A small CTC audio transcriber, trained from scratch: trained on read English sentences (LibriTTS-R), 38.5 epochs.
Rows from block 5, named by matrix and row number. Rows with one number belong to one channel. Each number is 50 + 10 x the weight over its row's rms, rounded and kept within 0 to 99. All counts start at 0. After the name is the row's rms in percent of the matrix's.
# convs0: first width-9 conv (model.blocks.5.convs.0.weight, 160x160x9), inputs 90-99, a 9 kernel for each
# convs1: second width-9 conv (model.blocks.5.convs.1.weight, 160x160x9, transposed), outputs 90-99, a 9 kernel for each
convs0.71 102:50 50 50 50 50 62 61 70 69 50 40 50 42 41 50 50 58 50 50 65 62 69 69 60 62 50 57 32 42 50 50 58 50 39 50 50 50 38 55 50 50 50 50 43 50 58 50 37 33 28 23 41 50 40 50 43 50 50 50 43 50 41 50 22 30 42 50 50 50 42 36 50 50 37 35 50 50 63 50 50 41 60 50 50 50 50 66 58 61 50
convs1.71 110:32 50 41 50 39 39 50 50 50 50 50 60 50 50 50 41 38 20 50 63 64 69 50 34 40 50 63 36 50 34 36 50 36 41 43 41 64 50 44 50 44 50 50 39 42 60 55 61 50 28 19 22 42 50 33 50 50 40 50 36 50 57 50 50 38 30 38 50 50 50 50 50 23 42 50 63 50 50 40 50 42 50 50 61 62 60 50 56 60 50
convs0.72 094:50 33 33 50 50 41 50 50 28 62 50 30 31 35 50 50 31 28 50 36 50 39 50 50 33 30 31 67 68 66 35 50 50 50 50 64 50 50 50 50 50 40 50 50 72 50 35 30 50 50 67 58 37 33 50 63 50 50 60 64 62 41 50 63 50 50 69 61 64 50 50 50 39 36 50 50 59 61 50 50 50 50 50 31 41 50 50 34 39 38
convs1.72 093:40 50 50 50 50 50 41 50 50 64 50 50 70 57 50 50 50 50 41 33 41 32 50 65 70 50 63 50 39 50 50 64 50 64 63 50 50 69 50 33 38 50 63 65 69 66 56 50 50 58 50 68 61 50 41 42 59 68 71 50 50 39 50 67 50 34 50 50 50 40 32 50 42 50 42 50 50 39 50 50 50 56 39 41 60 66 50 31 42 50
convs0.73 107:59 50 50 50 44 27 25 28 44 50 50 59 57 40 31 33 41 44 41 62 50 50 29 35 50 59 50 50 64 64 77 60 50 50 50 57 50 50 66 50 50 31 40 50 44 40 50 50 60 50 40 32 34 50 42 38 50 50 50 50 50 50 65 50 50 64 56 50 50 70 60 50 50 50 58 50 38 50 50 50 57 50 50 50 50 50 59 59 50 50
convs1.73 099:34 22 26 32 41 50 42 50 50 50 50 50 50 64 62 65 50 32 50 50 50 50 43 39 37 40 34 50 50 69 58 50 41 50 58 62 69 64 72 62 65 50 50 50 34 50 50 42 50 23 32 50 50 39 50 50 58 62 62 41 40 42 42 66 71 66 58 37 41 50 50 50 50 40 57 42 50 50 50 38 50 50 50 50 50 38 50 50 50 50
convs0.74 100:68 58 64 59 33 11 37 50 41 50 57 50 42 50 50 50 50 50 50 50 50 50 50 50 41 50 40 50 42 34 41 50 72 50 43 50 50 50 50 50 42 41 50 59 50 60 50 50 68 50 42 66 50 61 25 38 69 75 61 56 68 58 62 37 29 50 50 73 76 58 50 50 50 50 50 50 50 34 39 50 41 50 50 50 40 34 50 60 50 57
convs1.74 100:50 63 50 38 50 50 39 72 50 50 50 38 50 41 64 83 70 50 86 66 50 50 50 50 50 50 50 71 50 50 50 50 50 50 50 50 50 50 42 50 41 50 50 50 39 33 50 71 60 60 50 50 50 59 50 50 63 56 58 50 50 36 42 50 50 50 56 50 50 60 50 50 37 50 50 67 50 50 38 41 40 68 50 38 33 33 31 29 40 50
convs0.75 093:50 50 58 50 39 40 38 50 50 50 50 50 34 50 37 50 33 50 50 50 70 50 50 50 68 50 58 66 66 74 58 50 42 33 39 50 50 50 59 61 50 35 35 39 50 58 50 50 50 50 50 63 50 29 39 50 29 18 03 31 50 50 50 38 37 36 58 62 50 50 50 42 35 50 50 66 61 50 59 37 36 50 50 35 33 50 64 65 69 50
convs1.75 100:62 50 58 50 50 50 75 62 58 59 59 50 62 50 62 59 50 40 50 62 59 68 68 68 58 74 67 50 60 58 59 63 62 59 66 50 70 50 58 59 68 57 72 50 58 50 50 56 50 50 50 50 50 50 50 50 50 56 50 43 50 50 50 73 69 50 50 50 38 40 50 50 58 50 50 50 50 59 61 61 66 50 50 50 37 50 34 50 40 50
convs0.76 101:31 50 50 58 60 40 58 50 36 50 50 50 40 61 61 66 70 76 50 50 35 27 36 50 50 50 67 40 50 50 34 28 36 50 50 30 61 50 62 75 63 50 50 50 50 50 50 26 33 29 50 50 36 22 36 40 50 58 50 58 50 50 50 62 60 58 50 42 42 50 50 50 39 50 37 37 50 38 40 40 50 41 50 50 50 50 41 50 50 34
convs1.76 094:60 60 41 50 50 50 50 66 50 50 40 50 50 66 50 69 73 50 50 63 50 50 50 42 50 50 50 35 29 50 50 50 61 65 50 41 50 50 50 38 33 36 34 50 50 50 50 59 76 57 57 50 50 50 50 50 50 50 50 58 50 40 31 61 50 42 50 37 50 50 58 63 50 50 50 50 50 50 50 50 50 50 50 50 70 66 50 50 67 50
convs0.77 104:61 67 61 50 64 60 50 58 58 50 50 50 41 36 22 39 50 50 64 66 50 37 50 50 50 50 38 33 36 40 50 59 57 50 36 32 58 59 43 43 39 50 50 61 61 50 50 50 37 23 32 50 28 50 59 50 58 60 50 35 41 50 40 38 43 50 50 50 50 50 50 32 43 50 50 50 50 37 50 58 62 50 50 50 50 50 58 50 50 50
convs1.77 108:65 57 40 50 63 50 43 50 50 50 67 64 50 50 39 40 36 30 38 50 59 78 78 50 39 50 62 38 64 50 50 50 50 39 33 50 41 50 50 50 50 50 39 50 57 71 63 50 38 29 35 37 50 63 67 63 50 50 50 63 63 50 50 31 60 50 44 39 43 50 50 50 57 50 50 50 60 50 62 50 36 50 50 63 63 50 50 56 57 50
convs0.78 096:42 50 50 50 50 50 42 50 50 73 50 67 68 67 50 50 41 41 50 50 64 50 50 50 50 23 21 73 61 50 61 69 67 50 39 50 50 39 50 50 50 50 50 60 50 59 50 41 39 50 50 35 39 50 50 57 50 64 60 50 50 59 36 50 61 50 59 65 50 50 50 50 50 50 61 50 50 50 50 50 50 50 50 37 50 40 50 39 50 50
convs1.78 101:50 50 59 39 36 50 50 50 39 33 26 31 50 50 50 50 50 50 27 21 50 50 23 24 40 43 42 65 60 68 50 41 42 41 50 62 62 58 66 64 50 39 34 50 50 37 33 39 50 50 59 50 60 50 50 42 40 50 50 50 40 33 50 60 50 62 50 59 63 65 63 60 50 50 35 50 38 42 34 39 42 50 50 40 42 50 56 50 50 42
convs0.79 105:38 50 50 30 28 30 43 50 50 38 29 34 60 50 59 60 63 62 37 25 50 50 58 68 50 56 50 50 38 35 44 62 59 62 62 63 35 50 50 61 66 62 34 33 35 50 62 58 40 50 50 57 63 62 42 50 40 42 50 50 50 42 50 50 50 50 50 40 50 50 50 50 50 43 58 61 57 50 50 50 50 50 50 50 50 62 62 57 50 64
convs1.79 103:50 50 50 50 50 50 63 62 62 50 29 27 37 62 67 64 69 69 33 50 50 65 64 68 50 50 50 50 50 50 35 38 29 50 50 61 50 50 42 36 42 41 50 50 63 50 50 50 50 50 50 42 57 65 35 41 43 33 38 39 41 50 50 61 50 50 60 50 50 50 62 60 50 50 50 50 50 37 21 31 50 32 31 50 50 50 64 50 50 50
convs0.80 092:50 31 42 50 57 60 50 50 58 50 57 50 50 50 39 41 66 50 23 33 50 50 50 64 44 39 41 50 42 50 41 50 50 41 50 50 50 42 50 50 50 50 50 50 50 50 50 50 38 50 50 58 67 72 50 34 29 36 41 62 50 50 32 41 50 61 50 38 50 33 42 41 33 50 37 40 50 50 64 50 42 67 75 50 60 50 50 50 37 50
convs1.80 100:67 50 50 50 60 59 57 57 72 60 59 77 61 61 76 72 66 65 50 33 40 50 50 71 72 69 60 50 40 50 50 50 50 50 50 50 50 50 50 39 40 39 38 41 50 50 33 50 41 50 58 50 66 50 50 60 50 50 61 50 38 50 65 64 64 50 50 50 50 61 59 65 68 59 58 57 50 43 33 42 50 34 40 50 50 35 37 36 37 39
convs0.81 100:50 50 37 40 50 50 50 50 62 58 60 61 63 41 36 34 34 50 35 32 40 39 50 40 50 50 58 63 69 50 50 50 39 50 50 50 42 35 50 58 50 61 50 61 63 50 61 50 50 63 61 66 64 50 50 33 38 50 68 58 50 50 50 59 37 25 39 37 50 36 50 41 60 50 50 42 50 50 62 50 50 50 50 63 50 50 50 50 42 50
convs1.81 098:50 40 50 61 57 50 50 50 40 76 63 50 50 50 43 50 41 38 35 35 50 50 38 30 36 36 39 50 37 50 70 59 59 42 62 50 50 50 50 61 50 66 60 50 50 50 50 34 40 41 50 50 50 59 57 50 50 50 50 50 50 50 63 42 50 50 50 50 50 50 40 50 58 50 38 50 50 50 50 50 68 50 57 72 50 50 50 50 42 50
convs0.82 102:50 50 57 58 37 41 50 50 33 57 50 40 25 50 50 57 50 50 40 35 26 21 28 34 33 36 50 28 30 34 29 40 65 70 50 50 50 58 67 64 74 68 65 56 65 50 50 50 50 42 60 68 62 50 50 50 50 50 50 50 58 50 37 33 35 39 50 44 59 64 60 50 50 61 60 50 43 50 36 50 50 33 50 41 50 40 50 50 39 38
convs1.82 100:50 61 68 50 50 61 61 59 50 63 50 37 34 35 50 62 60 50 68 73 58 50 50 50 38 50 50 34 50 50 62 59 50 59 62 61 38 50 50 37 26 37 50 50 65 50 50 67 68 59 50 60 62 50 36 34 50 50 50 36 50 34 32 44 50 50 50 60 50 50 50 50 50 42 42 43 43 35 38 50 61 44 50 50 50 57 50 50 50 50
convs0.83 106:50 57 64 50 50 50 50 50 37 59 50 50 67 72 59 39 50 50 50 37 36 35 58 61 50 58 70 60 50 50 39 63 77 59 50 50 50 50 50 67 65 50 58 67 62 57 69 64 50 43 37 58 50 44 50 40 50 64 58 36 42 50 50 62 66 60 50 50 43 43 59 50 62 50 67 50 40 28 38 50 50 50 42 50 50 44 40 26 39 50
convs1.83 111:50 65 50 63 50 35 50 41 30 76 50 39 44 63 50 43 50 50 50 50 50 50 50 44 50 50 56 50 50 50 60 57 50 50 60 50 42 29 50 68 50 35 16 31 50 61 77 50 50 50 50 60 71 58 42 50 66 58 59 50 50 40 50 50 50 50 33 36 50 50 50 50 69 63 50 32 28 50 58 41 50 50 63 56 50 60 60 50 50 50
convs0.84 104:50 31 34 42 42 41 42 43 50 26 50 50 50 50 50 58 50 67 57 41 41 18 30 43 50 50 61 50 61 59 64 70 50 37 39 50 56 62 50 38 33 50 64 50 50 50 50 50 50 65 50 29 32 27 50 59 50 50 28 27 34 38 50 62 59 72 72 50 50 50 50 42 50 50 50 50 57 50 50 50 50 50 50 37 50 50 62 57 56 50
convs1.84 095:50 50 63 50 50 42 50 50 60 50 50 50 50 70 87 58 50 33 28 50 62 59 43 41 50 50 50 65 62 72 62 40 50 50 50 50 64 50 50 50 50 50 50 50 59 31 29 36 58 50 41 50 59 41 50 50 50 60 50 43 61 69 50 50 65 63 50 37 31 50 50 65 50 50 65 68 50 50 36 40 50 39 50 40 38 50 50 35 29 28
convs0.85 098:59 50 30 32 50 16 13 23 50 60 57 50 36 39 50 50 57 50 59 61 50 37 20 28 50 38 34 50 50 50 50 43 50 61 50 50 63 50 40 50 63 77 69 63 64 40 40 57 66 50 50 50 50 50 63 50 50 50 63 58 62 50 50 70 42 50 50 42 38 43 65 70 58 40 50 38 50 50 37 35 50 40 50 41 50 38 50 31 26 30
convs1.85 095:50 50 37 29 50 50 39 39 50 50 50 72 70 74 70 50 61 37 68 50 50 50 40 37 50 40 50 50 65 65 50 37 41 58 63 50 50 50 64 50 50 50 50 50 50 59 50 50 50 41 41 50 50 50 30 50 42 50 40 41 50 31 42 50 50 50 50 39 37 37 50 50 61 50 38 35 37 50 60 58 66 50 50 50 61 50 68 50 59 70
convs0.86 099:50 60 50 37 42 50 61 50 57 40 39 27 50 50 50 50 50 50 50 38 50 41 62 62 50 64 50 50 66 71 73 57 50 33 40 50 39 39 50 65 50 61 38 34 38 42 39 15 50 50 60 50 58 50 68 50 33 31 29 50 50 50 50 62 50 33 56 50 50 38 35 38 41 39 50 50 50 50 57 50 50 50 50 42 26 34 25 34 31 50
convs1.86 101:50 50 50 50 41 41 50 50 50 50 50 64 70 88 78 69 50 50 59 50 50 50 42 43 50 38 40 50 50 41 42 50 50 50 39 41 50 50 50 39 50 50 50 50 28 36 37 42 44 50 50 50 40 30 28 31 50 50 43 50 50 50 59 33 50 57 50 50 50 36 50 36 50 50 61 42 34 42 39 50 43 41 39 50 34 29 50 50 50 66
convs0.87 100:50 50 50 43 50 39 38 50 50 42 25 42 50 59 61 50 59 50 50 42 40 35 42 50 50 50 61 50 50 34 50 50 64 50 50 38 50 50 50 50 34 50 50 50 50 61 59 50 50 60 50 36 27 36 50 50 58 50 50 37 30 50 50 50 50 29 36 50 50 50 50 50 35 39 37 50 50 50 50 58 50 42 50 50 50 50 50 43 38 50
convs1.87 107:50 50 50 50 57 60 50 50 50 50 50 50 50 63 62 50 50 38 33 32 50 50 50 50 50 50 50 65 64 60 57 50 57 50 50 50 50 50 50 56 58 50 60 58 69 50 36 32 36 50 42 50 39 35 60 50 50 50 50 50 50 50 36 41 37 37 50 50 50 57 62 50 50 50 50 39 35 50 41 50 50 42 37 29 50 39 38 39 50 36
convs0.88 104:58 50 50 39 50 62 50 59 50 57 50 50 50 39 33 50 42 50 50 50 50 50 50 50 61 50 50 50 70 63 59 61 50 43 39 39 64 50 37 34 38 62 77 50 66 50 50 42 42 50 44 33 28 39 33 32 40 50 50 26 17 27 50 50 55 50 50 58 50 50 39 36 50 50 50 50 62 56 50 50 50 50 50 50 50 43 50 64 66 60
convs1.88 096:50 60 50 50 50 50 38 50 59 39 50 61 50 50 40 50 50 36 50 50 50 59 50 50 61 61 50 41 50 50 50 62 50 40 50 41 50 61 58 50 50 50 61 50 50 36 35 38 33 50 40 38 39 41 62 50 40 50 50 50 50 50 60 50 50 50 50 50 50 61 50 37 62 50 50 50 50 50 34 50 42 50 34 41 50 41 36 50 39 34
convs0.89 088:41 50 50 61 50 37 35 50 50 50 38 50 50 37 37 50 50 50 67 61 64 50 50 50 38 61 61 50 35 41 50 50 36 37 50 50 50 62 61 50 60 41 38 50 50 39 50 50 50 59 67 59 50 38 63 50 59 41 50 60 50 62 50 50 50 61 50 50 50 42 41 30 31 50 29 36 36 50 50 38 50 42 60 50 50 50 50 50 50 43
convs1.89 091:50 58 73 60 68 64 67 50 50 50 50 39 39 50 50 40 57 50 67 59 73 68 63 57 50 50 50 50 50 50 50 50 50 67 50 71 50 50 50 37 50 62 59 50 50 50 50 50 50 50 50 50 50 50 50 50 50 59 50 59 50 50 50 43 50 58 50 60 50 60 77 83 62 61 50 40 50 50 50 50 50 34 50 50 34 37 26 32 41 50
convs0.90 104:50 50 50 59 50 50 37 40 30 41 50 50 50 50 39 43 50 31 50 42 50 50 50 50 50 42 50 41 43 64 72 50 50 50 60 50 40 26 50 42 61 50 50 36 50 40 35 27 50 64 50 58 35 41 42 42 34 39 50 61 58 62 43 50 50 50 40 34 42 43 40 39 50 62 56 50 50 50 60 50 50 50 50 50 50 50 50 50 50 65
convs1.90 104:50 50 50 67 50 61 57 50 38 61 50 68 50 42 39 40 42 68 65 65 61 57 62 59 75 64 69 50 61 70 69 63 59 63 67 77 50 50 50 50 64 64 50 50 59 50 50 58 70 62 74 50 50 50 50 50 67 75 63 50 50 50 50 64 50 50 42 50 50 50 55 57 59 69 70 57 50 60 58 67 56 36 50 35 39 38 39 50 32 50
convs0.91 099:50 50 50 43 33 50 50 50 50 50 58 50 50 58 64 63 59 50 63 50 50 30 39 43 36 27 50 50 50 50 50 50 50 41 27 37 50 50 50 50 50 37 50 32 50 23 29 50 61 64 50 50 50 43 40 39 32 50 50 35 24 15 13 50 50 61 50 50 60 50 50 43 50 50 50 50 58 50 50 50 50 63 65 71 50 61 50 60 63 61
convs1.91 093:58 50 50 50 34 33 37 39 50 50 66 60 63 50 50 39 60 50 50 50 36 36 50 36 50 40 50 50 50 39 60 50 43 65 57 69 50 58 65 68 50 50 60 50 50 50 50 50 57 50 50 35 33 36 50 50 50 59 50 50 50 40 50 30 33 39 50 50 59 61 64 50 31 39 50 38 50 50 41 28 26 30 50 50 50 64 66 50 61 50
convs0.92 099:50 61 50 50 50 41 50 68 62 43 42 50 57 50 50 50 50 50 50 39 50 66 66 59 50 50 50 29 40 35 50 50 65 62 50 50 69 59 62 50 62 50 50 50 50 50 50 32 33 29 50 35 36 50 58 60 41 57 64 50 50 50 50 50 50 50 63 68 50 50 38 42 40 50 50 37 50 50 32 30 42 50 40 50 50 43 40 50 50 61
convs1.92 101:27 42 50 58 37 50 50 50 50 50 50 50 34 35 37 50 31 33 58 50 50 50 67 71 50 62 50 44 50 50 50 50 60 58 62 59 50 50 50 57 50 62 69 59 57 62 73 66 66 57 50 50 50 39 50 50 58 50 50 50 39 50 50 50 50 50 50 35 50 50 61 59 50 50 50 50 58 50 50 65 62 50 50 60 63 58 50 65 63 69
convs0.93 109:32 56 60 50 33 50 50 50 33 50 50 50 33 50 58 65 60 50 50 50 50 60 50 50 62 64 61 27 32 50 50 50 61 60 65 62 50 59 50 50 57 57 50 60 63 75 64 50 60 50 50 27 27 21 61 50 42 30 50 50 43 50 34 39 50 50 50 50 50 40 50 36 60 43 27 43 50 59 59 59 57 44 50 40 50 50 50 50 50 50
convs1.93 099:30 28 41 50 37 37 50 50 39 40 50 50 50 50 50 50 57 37 50 34 34 27 36 50 62 60 60 59 50 29 29 19 27 38 50 38 50 50 38 35 42 50 64 59 58 50 35 21 50 40 38 34 38 37 50 34 43 50 50 50 50 50 50 43 37 43 35 50 40 38 35 42 40 39 50 50 50 50 39 50 62 41 50 50 50 62 62 50 50 33
convs0.94 108:50 50 50 50 50 56 59 62 50 60 50 37 34 50 50 35 35 39 62 58 50 50 50 33 36 56 50 45 50 56 50 50 39 43 42 50 50 50 63 50 58 68 60 50 37 64 57 40 50 50 50 50 50 34 65 58 50 61 41 50 50 50 50 50 67 70 50 43 50 58 50 50 37 50 50 41 42 50 62 59 56 50 50 50 50 50 50 50 50 65
convs1.94 117:39 50 34 43 65 50 42 50 50 50 71 50 50 50 65 50 43 41 50 44 37 58 65 50 44 31 38 33 42 50 50 36 50 63 69 69 30 35 50 41 34 33 40 38 50 50 61 65 50 59 41 43 50 42 50 50 57 59 62 56 50 50 50 50 50 50 50 41 40 50 50 63 35 28 38 34 38 50 50 50 63 50 41 41 57 50 50 56 50 50
convs0.95 095:62 57 50 34 50 72 50 50 41 59 50 38 57 64 50 50 50 50 67 57 31 16 35 50 33 27 43 29 50 24 28 50 50 37 33 25 61 60 50 50 63 63 66 50 37 62 50 50 61 30 30 50 41 50 36 33 36 57 50 62 62 50 50 64 50 42 50 50 50 50 50 50 50 37 50 37 30 38 60 50 58 29 31 50 39 26 40 63 50 50
convs1.95 100:50 50 50 50 38 34 39 66 50 50 30 50 61 71 62 50 36 50 50 38 42 40 32 28 50 50 69 60 50 50 66 50 32 42 64 59 32 35 31 19 41 39 50 41 50 50 58 50 39 44 66 50 50 50 50 58 50 50 50 50 50 41 42 41 35 50 50 50 50 50 50 50 50 73 50 29 39 31 34 50 50 61 60 60 50 50 57 50 59 50
convs0.96 101:60 50 41 50 50 43 25 35 50 34 31 25 23 30 50 50 50 50 40 38 36 31 50 50 50 50 50 50 41 50 30 34 50 74 69 64 50 40 50 41 50 69 67 66 74 50 64 58 64 66 50 50 63 68 50 50 35 50 50 50 50 41 50 50 50 50 63 63 50 50 50 50 50 38 50 50 59 50 37 41 61 60 50 58 73 67 50 31 37 50
convs1.96 105:50 62 50 50 57 40 40 50 50 50 50 39 41 50 40 50 67 67 29 31 32 50 41 50 50 50 63 50 50 50 50 50 57 60 58 39 50 65 61 66 61 50 58 50 50 50 39 37 50 50 39 50 50 78 50 40 50 39 29 30 41 50 40 37 50 50 36 50 56 50 50 50 50 44 50 38 50 50 50 50 50 24 27 30 41 40 50 43 31 50
convs0.97 108:50 56 37 42 50 59 59 60 59 50 64 50 56 50 50 50 37 50 35 42 40 35 50 60 57 56 59 69 57 61 50 50 59 62 76 81 62 60 50 50 50 58 57 50 50 50 40 50 63 50 50 50 50 50 68 60 37 50 50 39 34 24 33 68 68 50 50 57 50 50 44 50 50 50 50 50 50 38 43 43 43 50 50 50 50 61 62 50 50 42
convs1.97 100:35 50 50 57 50 38 32 36 50 34 36 40 33 50 50 72 83 65 38 35 50 64 65 61 57 59 50 63 59 50 50 50 50 41 36 50 64 63 50 50 50 50 57 61 63 34 38 39 31 50 50 34 30 41 50 36 31 34 50 50 50 41 42 58 50 50 50 50 57 50 50 50 50 36 24 31 56 50 50 50 50 50 50 41 50 50 38 34 39 50
convs0.98 103:50 50 50 50 50 44 50 50 50 50 50 42 30 28 35 50 50 56 37 50 50 50 50 37 40 34 43 42 50 50 44 50 50 42 50 50 50 50 32 34 38 50 50 36 44 60 41 37 50 50 50 36 38 28 33 36 50 50 50 50 50 59 40 50 70 50 50 58 50 50 50 57 50 39 30 38 43 72 73 61 50 50 50 63 50 50 50 50 58 50
convs1.98 093:50 41 50 50 50 35 37 50 50 39 50 42 33 41 42 50 50 50 35 50 70 69 73 50 50 42 50 50 30 25 50 74 50 33 31 32 50 50 50 59 50 50 50 58 67 27 33 50 50 62 50 34 32 37 61 50 60 61 59 50 50 41 50 63 60 50 59 50 50 50 50 50 59 67 71 50 40 33 34 50 50 50 59 50 59 58 50 50 50 40
convs0.99 098:59 50 43 50 50 50 50 50 50 50 28 29 34 50 50 64 43 27 50 40 50 57 64 75 66 50 32 76 79 50 50 50 50 33 29 50 58 50 40 34 36 50 42 50 34 50 50 50 38 30 29 50 43 50 76 60 65 50 63 63 50 50 50 60 50 62 66 65 62 50 50 50 50 50 50 38 50 50 58 41 59 50 50 50 68 62 62 44 37 36
convs1.99 093:50 41 35 41 40 42 50 50 64 61 66 57 50 50 50 50 50 67 50 50 50 50 29 50 50 50 50 50 40 50 50 50 50 39 50 37 24 37 50 40 37 50 50 50 50 50 41 40 39 42 50 50 50 79 58 50 41 50 50 50 56 50 40 39 34 40 36 50 60 50 40 50 50 50 50 50 50 50 50 61 60 35 50 50 50 50 50 50 50 41
convs0.100 102:39 50 34 34 31 39 42 44 42 50 39 41 29 35 50 50 59 50 50 65 66 50 34 30 50 50 27 50 50 50 58 50 50 42 50 50 50 43 50 50 50 64 50 68 76 50 50 60 41 36 50 73 50 50 36 50 50 36 40 43 63 69 66 50 58 60 50 66 50 50 57 61 50 34 50 57 50 59 44 57 50 42 43 60 64 62 62 59 50 50
convs1.100 104:42 44 50 29 40 50 50 50 59 50 50 50 50 44 71 73 70 61 41 33 40 41 50 50 64 57 37 28 40 50 50 50 59 50 40 39 50 67 50 50 41 50 50 50 50 50 50 50 50 50 40 50 50 33 57 66 63 61 42 38 50 50 50 41 39 50 50 50 40 32 31 35 42 50 43 36 50 43 50 50 60 50 50 50 50 69 50 50 62 50
convs0.101 101:57 50 33 50 37 50 38 50 63 26 50 57 50 62 62 60 50 29 65 61 58 50 37 50 58 36 36 30 28 28 33 50 60 59 39 27 50 50 50 50 69 68 50 50 50 50 50 50 50 50 37 35 41 50 40 38 50 68 66 50 50 58 50 50 61 61 69 66 64 50 44 42 36 50 35 30 32 43 50 60 50 34 50 50 50 50 36 34 32 50
convs1.101 096:50 50 50 50 50 31 50 50 36 50 37 26 36 28 50 50 50 50 33 36 38 50 37 41 61 50 71 59 57 64 59 36 29 59 61 58 50 36 50 50 36 40 50 50 50 50 58 50 50 60 50 50 58 40 42 30 14 22 35 50 14 28 33 50 34 50 64 60 50 50 50 50 50 58 42 42 50 50 50 50 50 50 50 50 35 50 50 50 50 50
convs0.102 100:62 50 50 50 57 50 50 61 62 50 44 50 50 50 50 38 35 42 50 50 41 36 50 41 40 32 28 34 42 50 59 50 50 50 50 35 50 44 50 50 50 50 43 50 33 42 34 50 50 50 37 40 50 50 50 50 39 41 29 35 38 50 50 25 34 50 59 64 50 68 62 39 59 50 58 66 63 50 38 50 50 73 63 50 50 40 50 50 50 50
convs1.102 097:50 67 61 50 73 76 68 50 40 50 50 50 62 50 50 50 50 50 60 50 50 50 50 50 50 60 50 50 50 50 50 41 50 50 33 39 42 50 50 50 61 64 50 50 30 37 42 50 50 50 61 60 50 57 50 50 50 50 50 60 61 65 50 37 50 65 58 50 59 50 39 50 60 64 50 50 50 50 38 50 50 61 50 50 43 31 50 50 60 50
convs0.103 104:50 50 50 50 50 50 38 50 50 42 38 50 39 41 60 62 50 38 50 50 38 38 50 63 64 71 63 44 50 50 63 40 50 64 65 59 50 50 58 50 59 66 59 71 77 29 40 61 50 63 50 50 50 66 50 70 70 58 61 61 58 50 63 58 50 42 50 42 50 50 32 25 50 50 68 56 60 63 42 32 50 20 50 57 42 56 66 68 62 59
convs1.103 103:50 50 50 50 50 43 50 50 50 50 57 59 59 50 37 40 50 61 50 35 29 42 50 33 38 50 57 50 50 50 50 50 68 50 50 41 50 61 50 35 50 50 50 50 43 29 22 38 50 50 50 50 58 50 50 50 50 32 50 56 50 50 50 38 33 37 42 50 43 50 50 50 39 40 50 62 63 62 58 50 50 50 63 61 62 50 61 50 50 42
convs0.104 104:34 34 37 50 50 50 57 50 50 50 50 50 50 50 50 50 50 50 59 60 50 43 28 29 31 42 61 50 50 58 50 56 38 39 41 50 59 50 55 38 36 50 50 50 50 50 50 61 50 60 62 70 69 50 38 31 40 50 32 43 33 42 50 40 50 37 30 34 37 39 50 42 43 50 50 58 50 50 65 61 37 50 50 38 41 41 50 50 65 50
convs1.104 101:50 50 60 63 58 59 41 50 50 67 65 59 60 60 50 39 36 27 58 50 38 41 50 50 50 40 50 36 50 50 50 57 68 66 50 50 50 50 50 50 66 58 50 50 50 80 58 50 59 64 50 50 50 50 59 50 56 42 35 34 38 50 41 50 41 40 50 38 50 59 50 42 50 40 50 42 57 50 50 59 69 60 62 50 39 43 50 59 50 58
convs0.105 105:62 67 50 50 60 50 44 50 50 73 63 50 59 50 41 36 50 50 60 69 66 50 50 50 61 50 50 29 43 60 73 71 50 50 50 67 50 50 43 41 57 50 50 61 57 36 50 37 44 50 58 61 50 50 38 38 50 61 57 50 56 59 62 32 35 50 41 50 50 50 57 60 50 50 50 44 58 59 60 60 50 50 24 27 39 32 36 50 50 50
convs1.105 098:58 58 50 61 57 50 50 60 57 50 50 61 66 50 50 50 50 50 71 66 60 50 50 24 37 67 72 50 50 60 71 50 59 50 59 50 82 78 50 63 67 50 50 50 50 39 50 43 50 50 50 50 42 50 50 50 40 50 50 50 36 50 64 50 58 64 71 71 59 61 63 50 50 41 50 50 50 68 62 50 58 50 38 30 35 40 50 50 50 50
convs0.106 106:31 22 50 63 50 29 19 39 62 50 50 50 61 50 37 50 58 66 70 68 65 61 50 50 61 62 50 50 50 50 59 50 50 50 50 64 63 63 50 50 60 50 50 50 64 63 50 62 50 50 27 17 14 31 44 27 50 50 50 50 50 50 61 50 50 50 50 40 50 50 50 60 50 50 40 40 60 57 57 44 40 39 50 50 50 50 37 50 50 50
convs1.106 101:50 19 15 33 50 50 50 50 50 50 50 44 50 62 50 37 43 50 66 58 60 50 50 50 50 50 35 50 41 41 50 50 50 50 50 41 50 50 50 50 50 50 62 50 50 77 58 50 50 43 41 56 43 50 31 50 50 37 41 50 38 50 50 50 50 30 29 33 50 40 28 36 38 38 24 23 29 50 50 60 50 50 50 50 50 61 50 50 50 59
convs0.107 087:50 50 50 38 20 50 50 43 28 66 61 41 50 69 50 50 34 50 42 50 37 50 50 37 50 42 50 50 50 58 50 50 50 68 50 50 50 50 50 50 40 42 50 36 37 59 50 50 50 42 50 50 40 50 50 50 50 50 50 50 39 50 62 23 50 50 50 50 63 50 50 65 50 38 50 50 50 50 50 42 50 58 50 50 50 50 50 50 50 50
convs1.107 083:50 50 50 50 50 50 50 50 50 70 64 62 50 50 50 40 21 36 50 50 50 33 39 50 33 21 60 50 71 50 50 65 69 50 50 42 50 50 50 38 50 60 50 50 50 64 50 38 37 28 50 50 39 50 66 69 65 50 50 50 50 50 50 31 40 50 50 40 50 50 50 64 50 50 50 69 50 50 59 50 40 27 38 50 50 39 33 41 50 50
convs0.108 109:60 50 50 29 39 50 62 50 50 32 33 36 50 73 68 50 50 50 35 33 40 36 50 50 70 50 50 56 50 22 25 35 50 57 50 50 50 50 50 61 70 58 50 41 43 43 50 50 38 25 50 50 34 31 50 40 50 41 50 41 57 50 60 50 50 29 26 22 50 43 60 63 42 41 50 50 43 32 38 50 50 30 50 62 50 50 34 39 50 50
convs1.108 109:65 50 63 66 42 50 50 50 50 50 25 26 43 62 82 86 71 67 42 50 58 50 50 50 50 50 50 50 50 60 50 40 43 50 50 65 50 50 50 50 50 50 50 50 50 42 44 50 61 65 66 50 41 43 43 50 34 38 42 50 43 37 50 59 63 61 60 40 34 33 38 62 50 50 50 50 24 39 50 50 61 50 62 50 41 41 38 42 50 50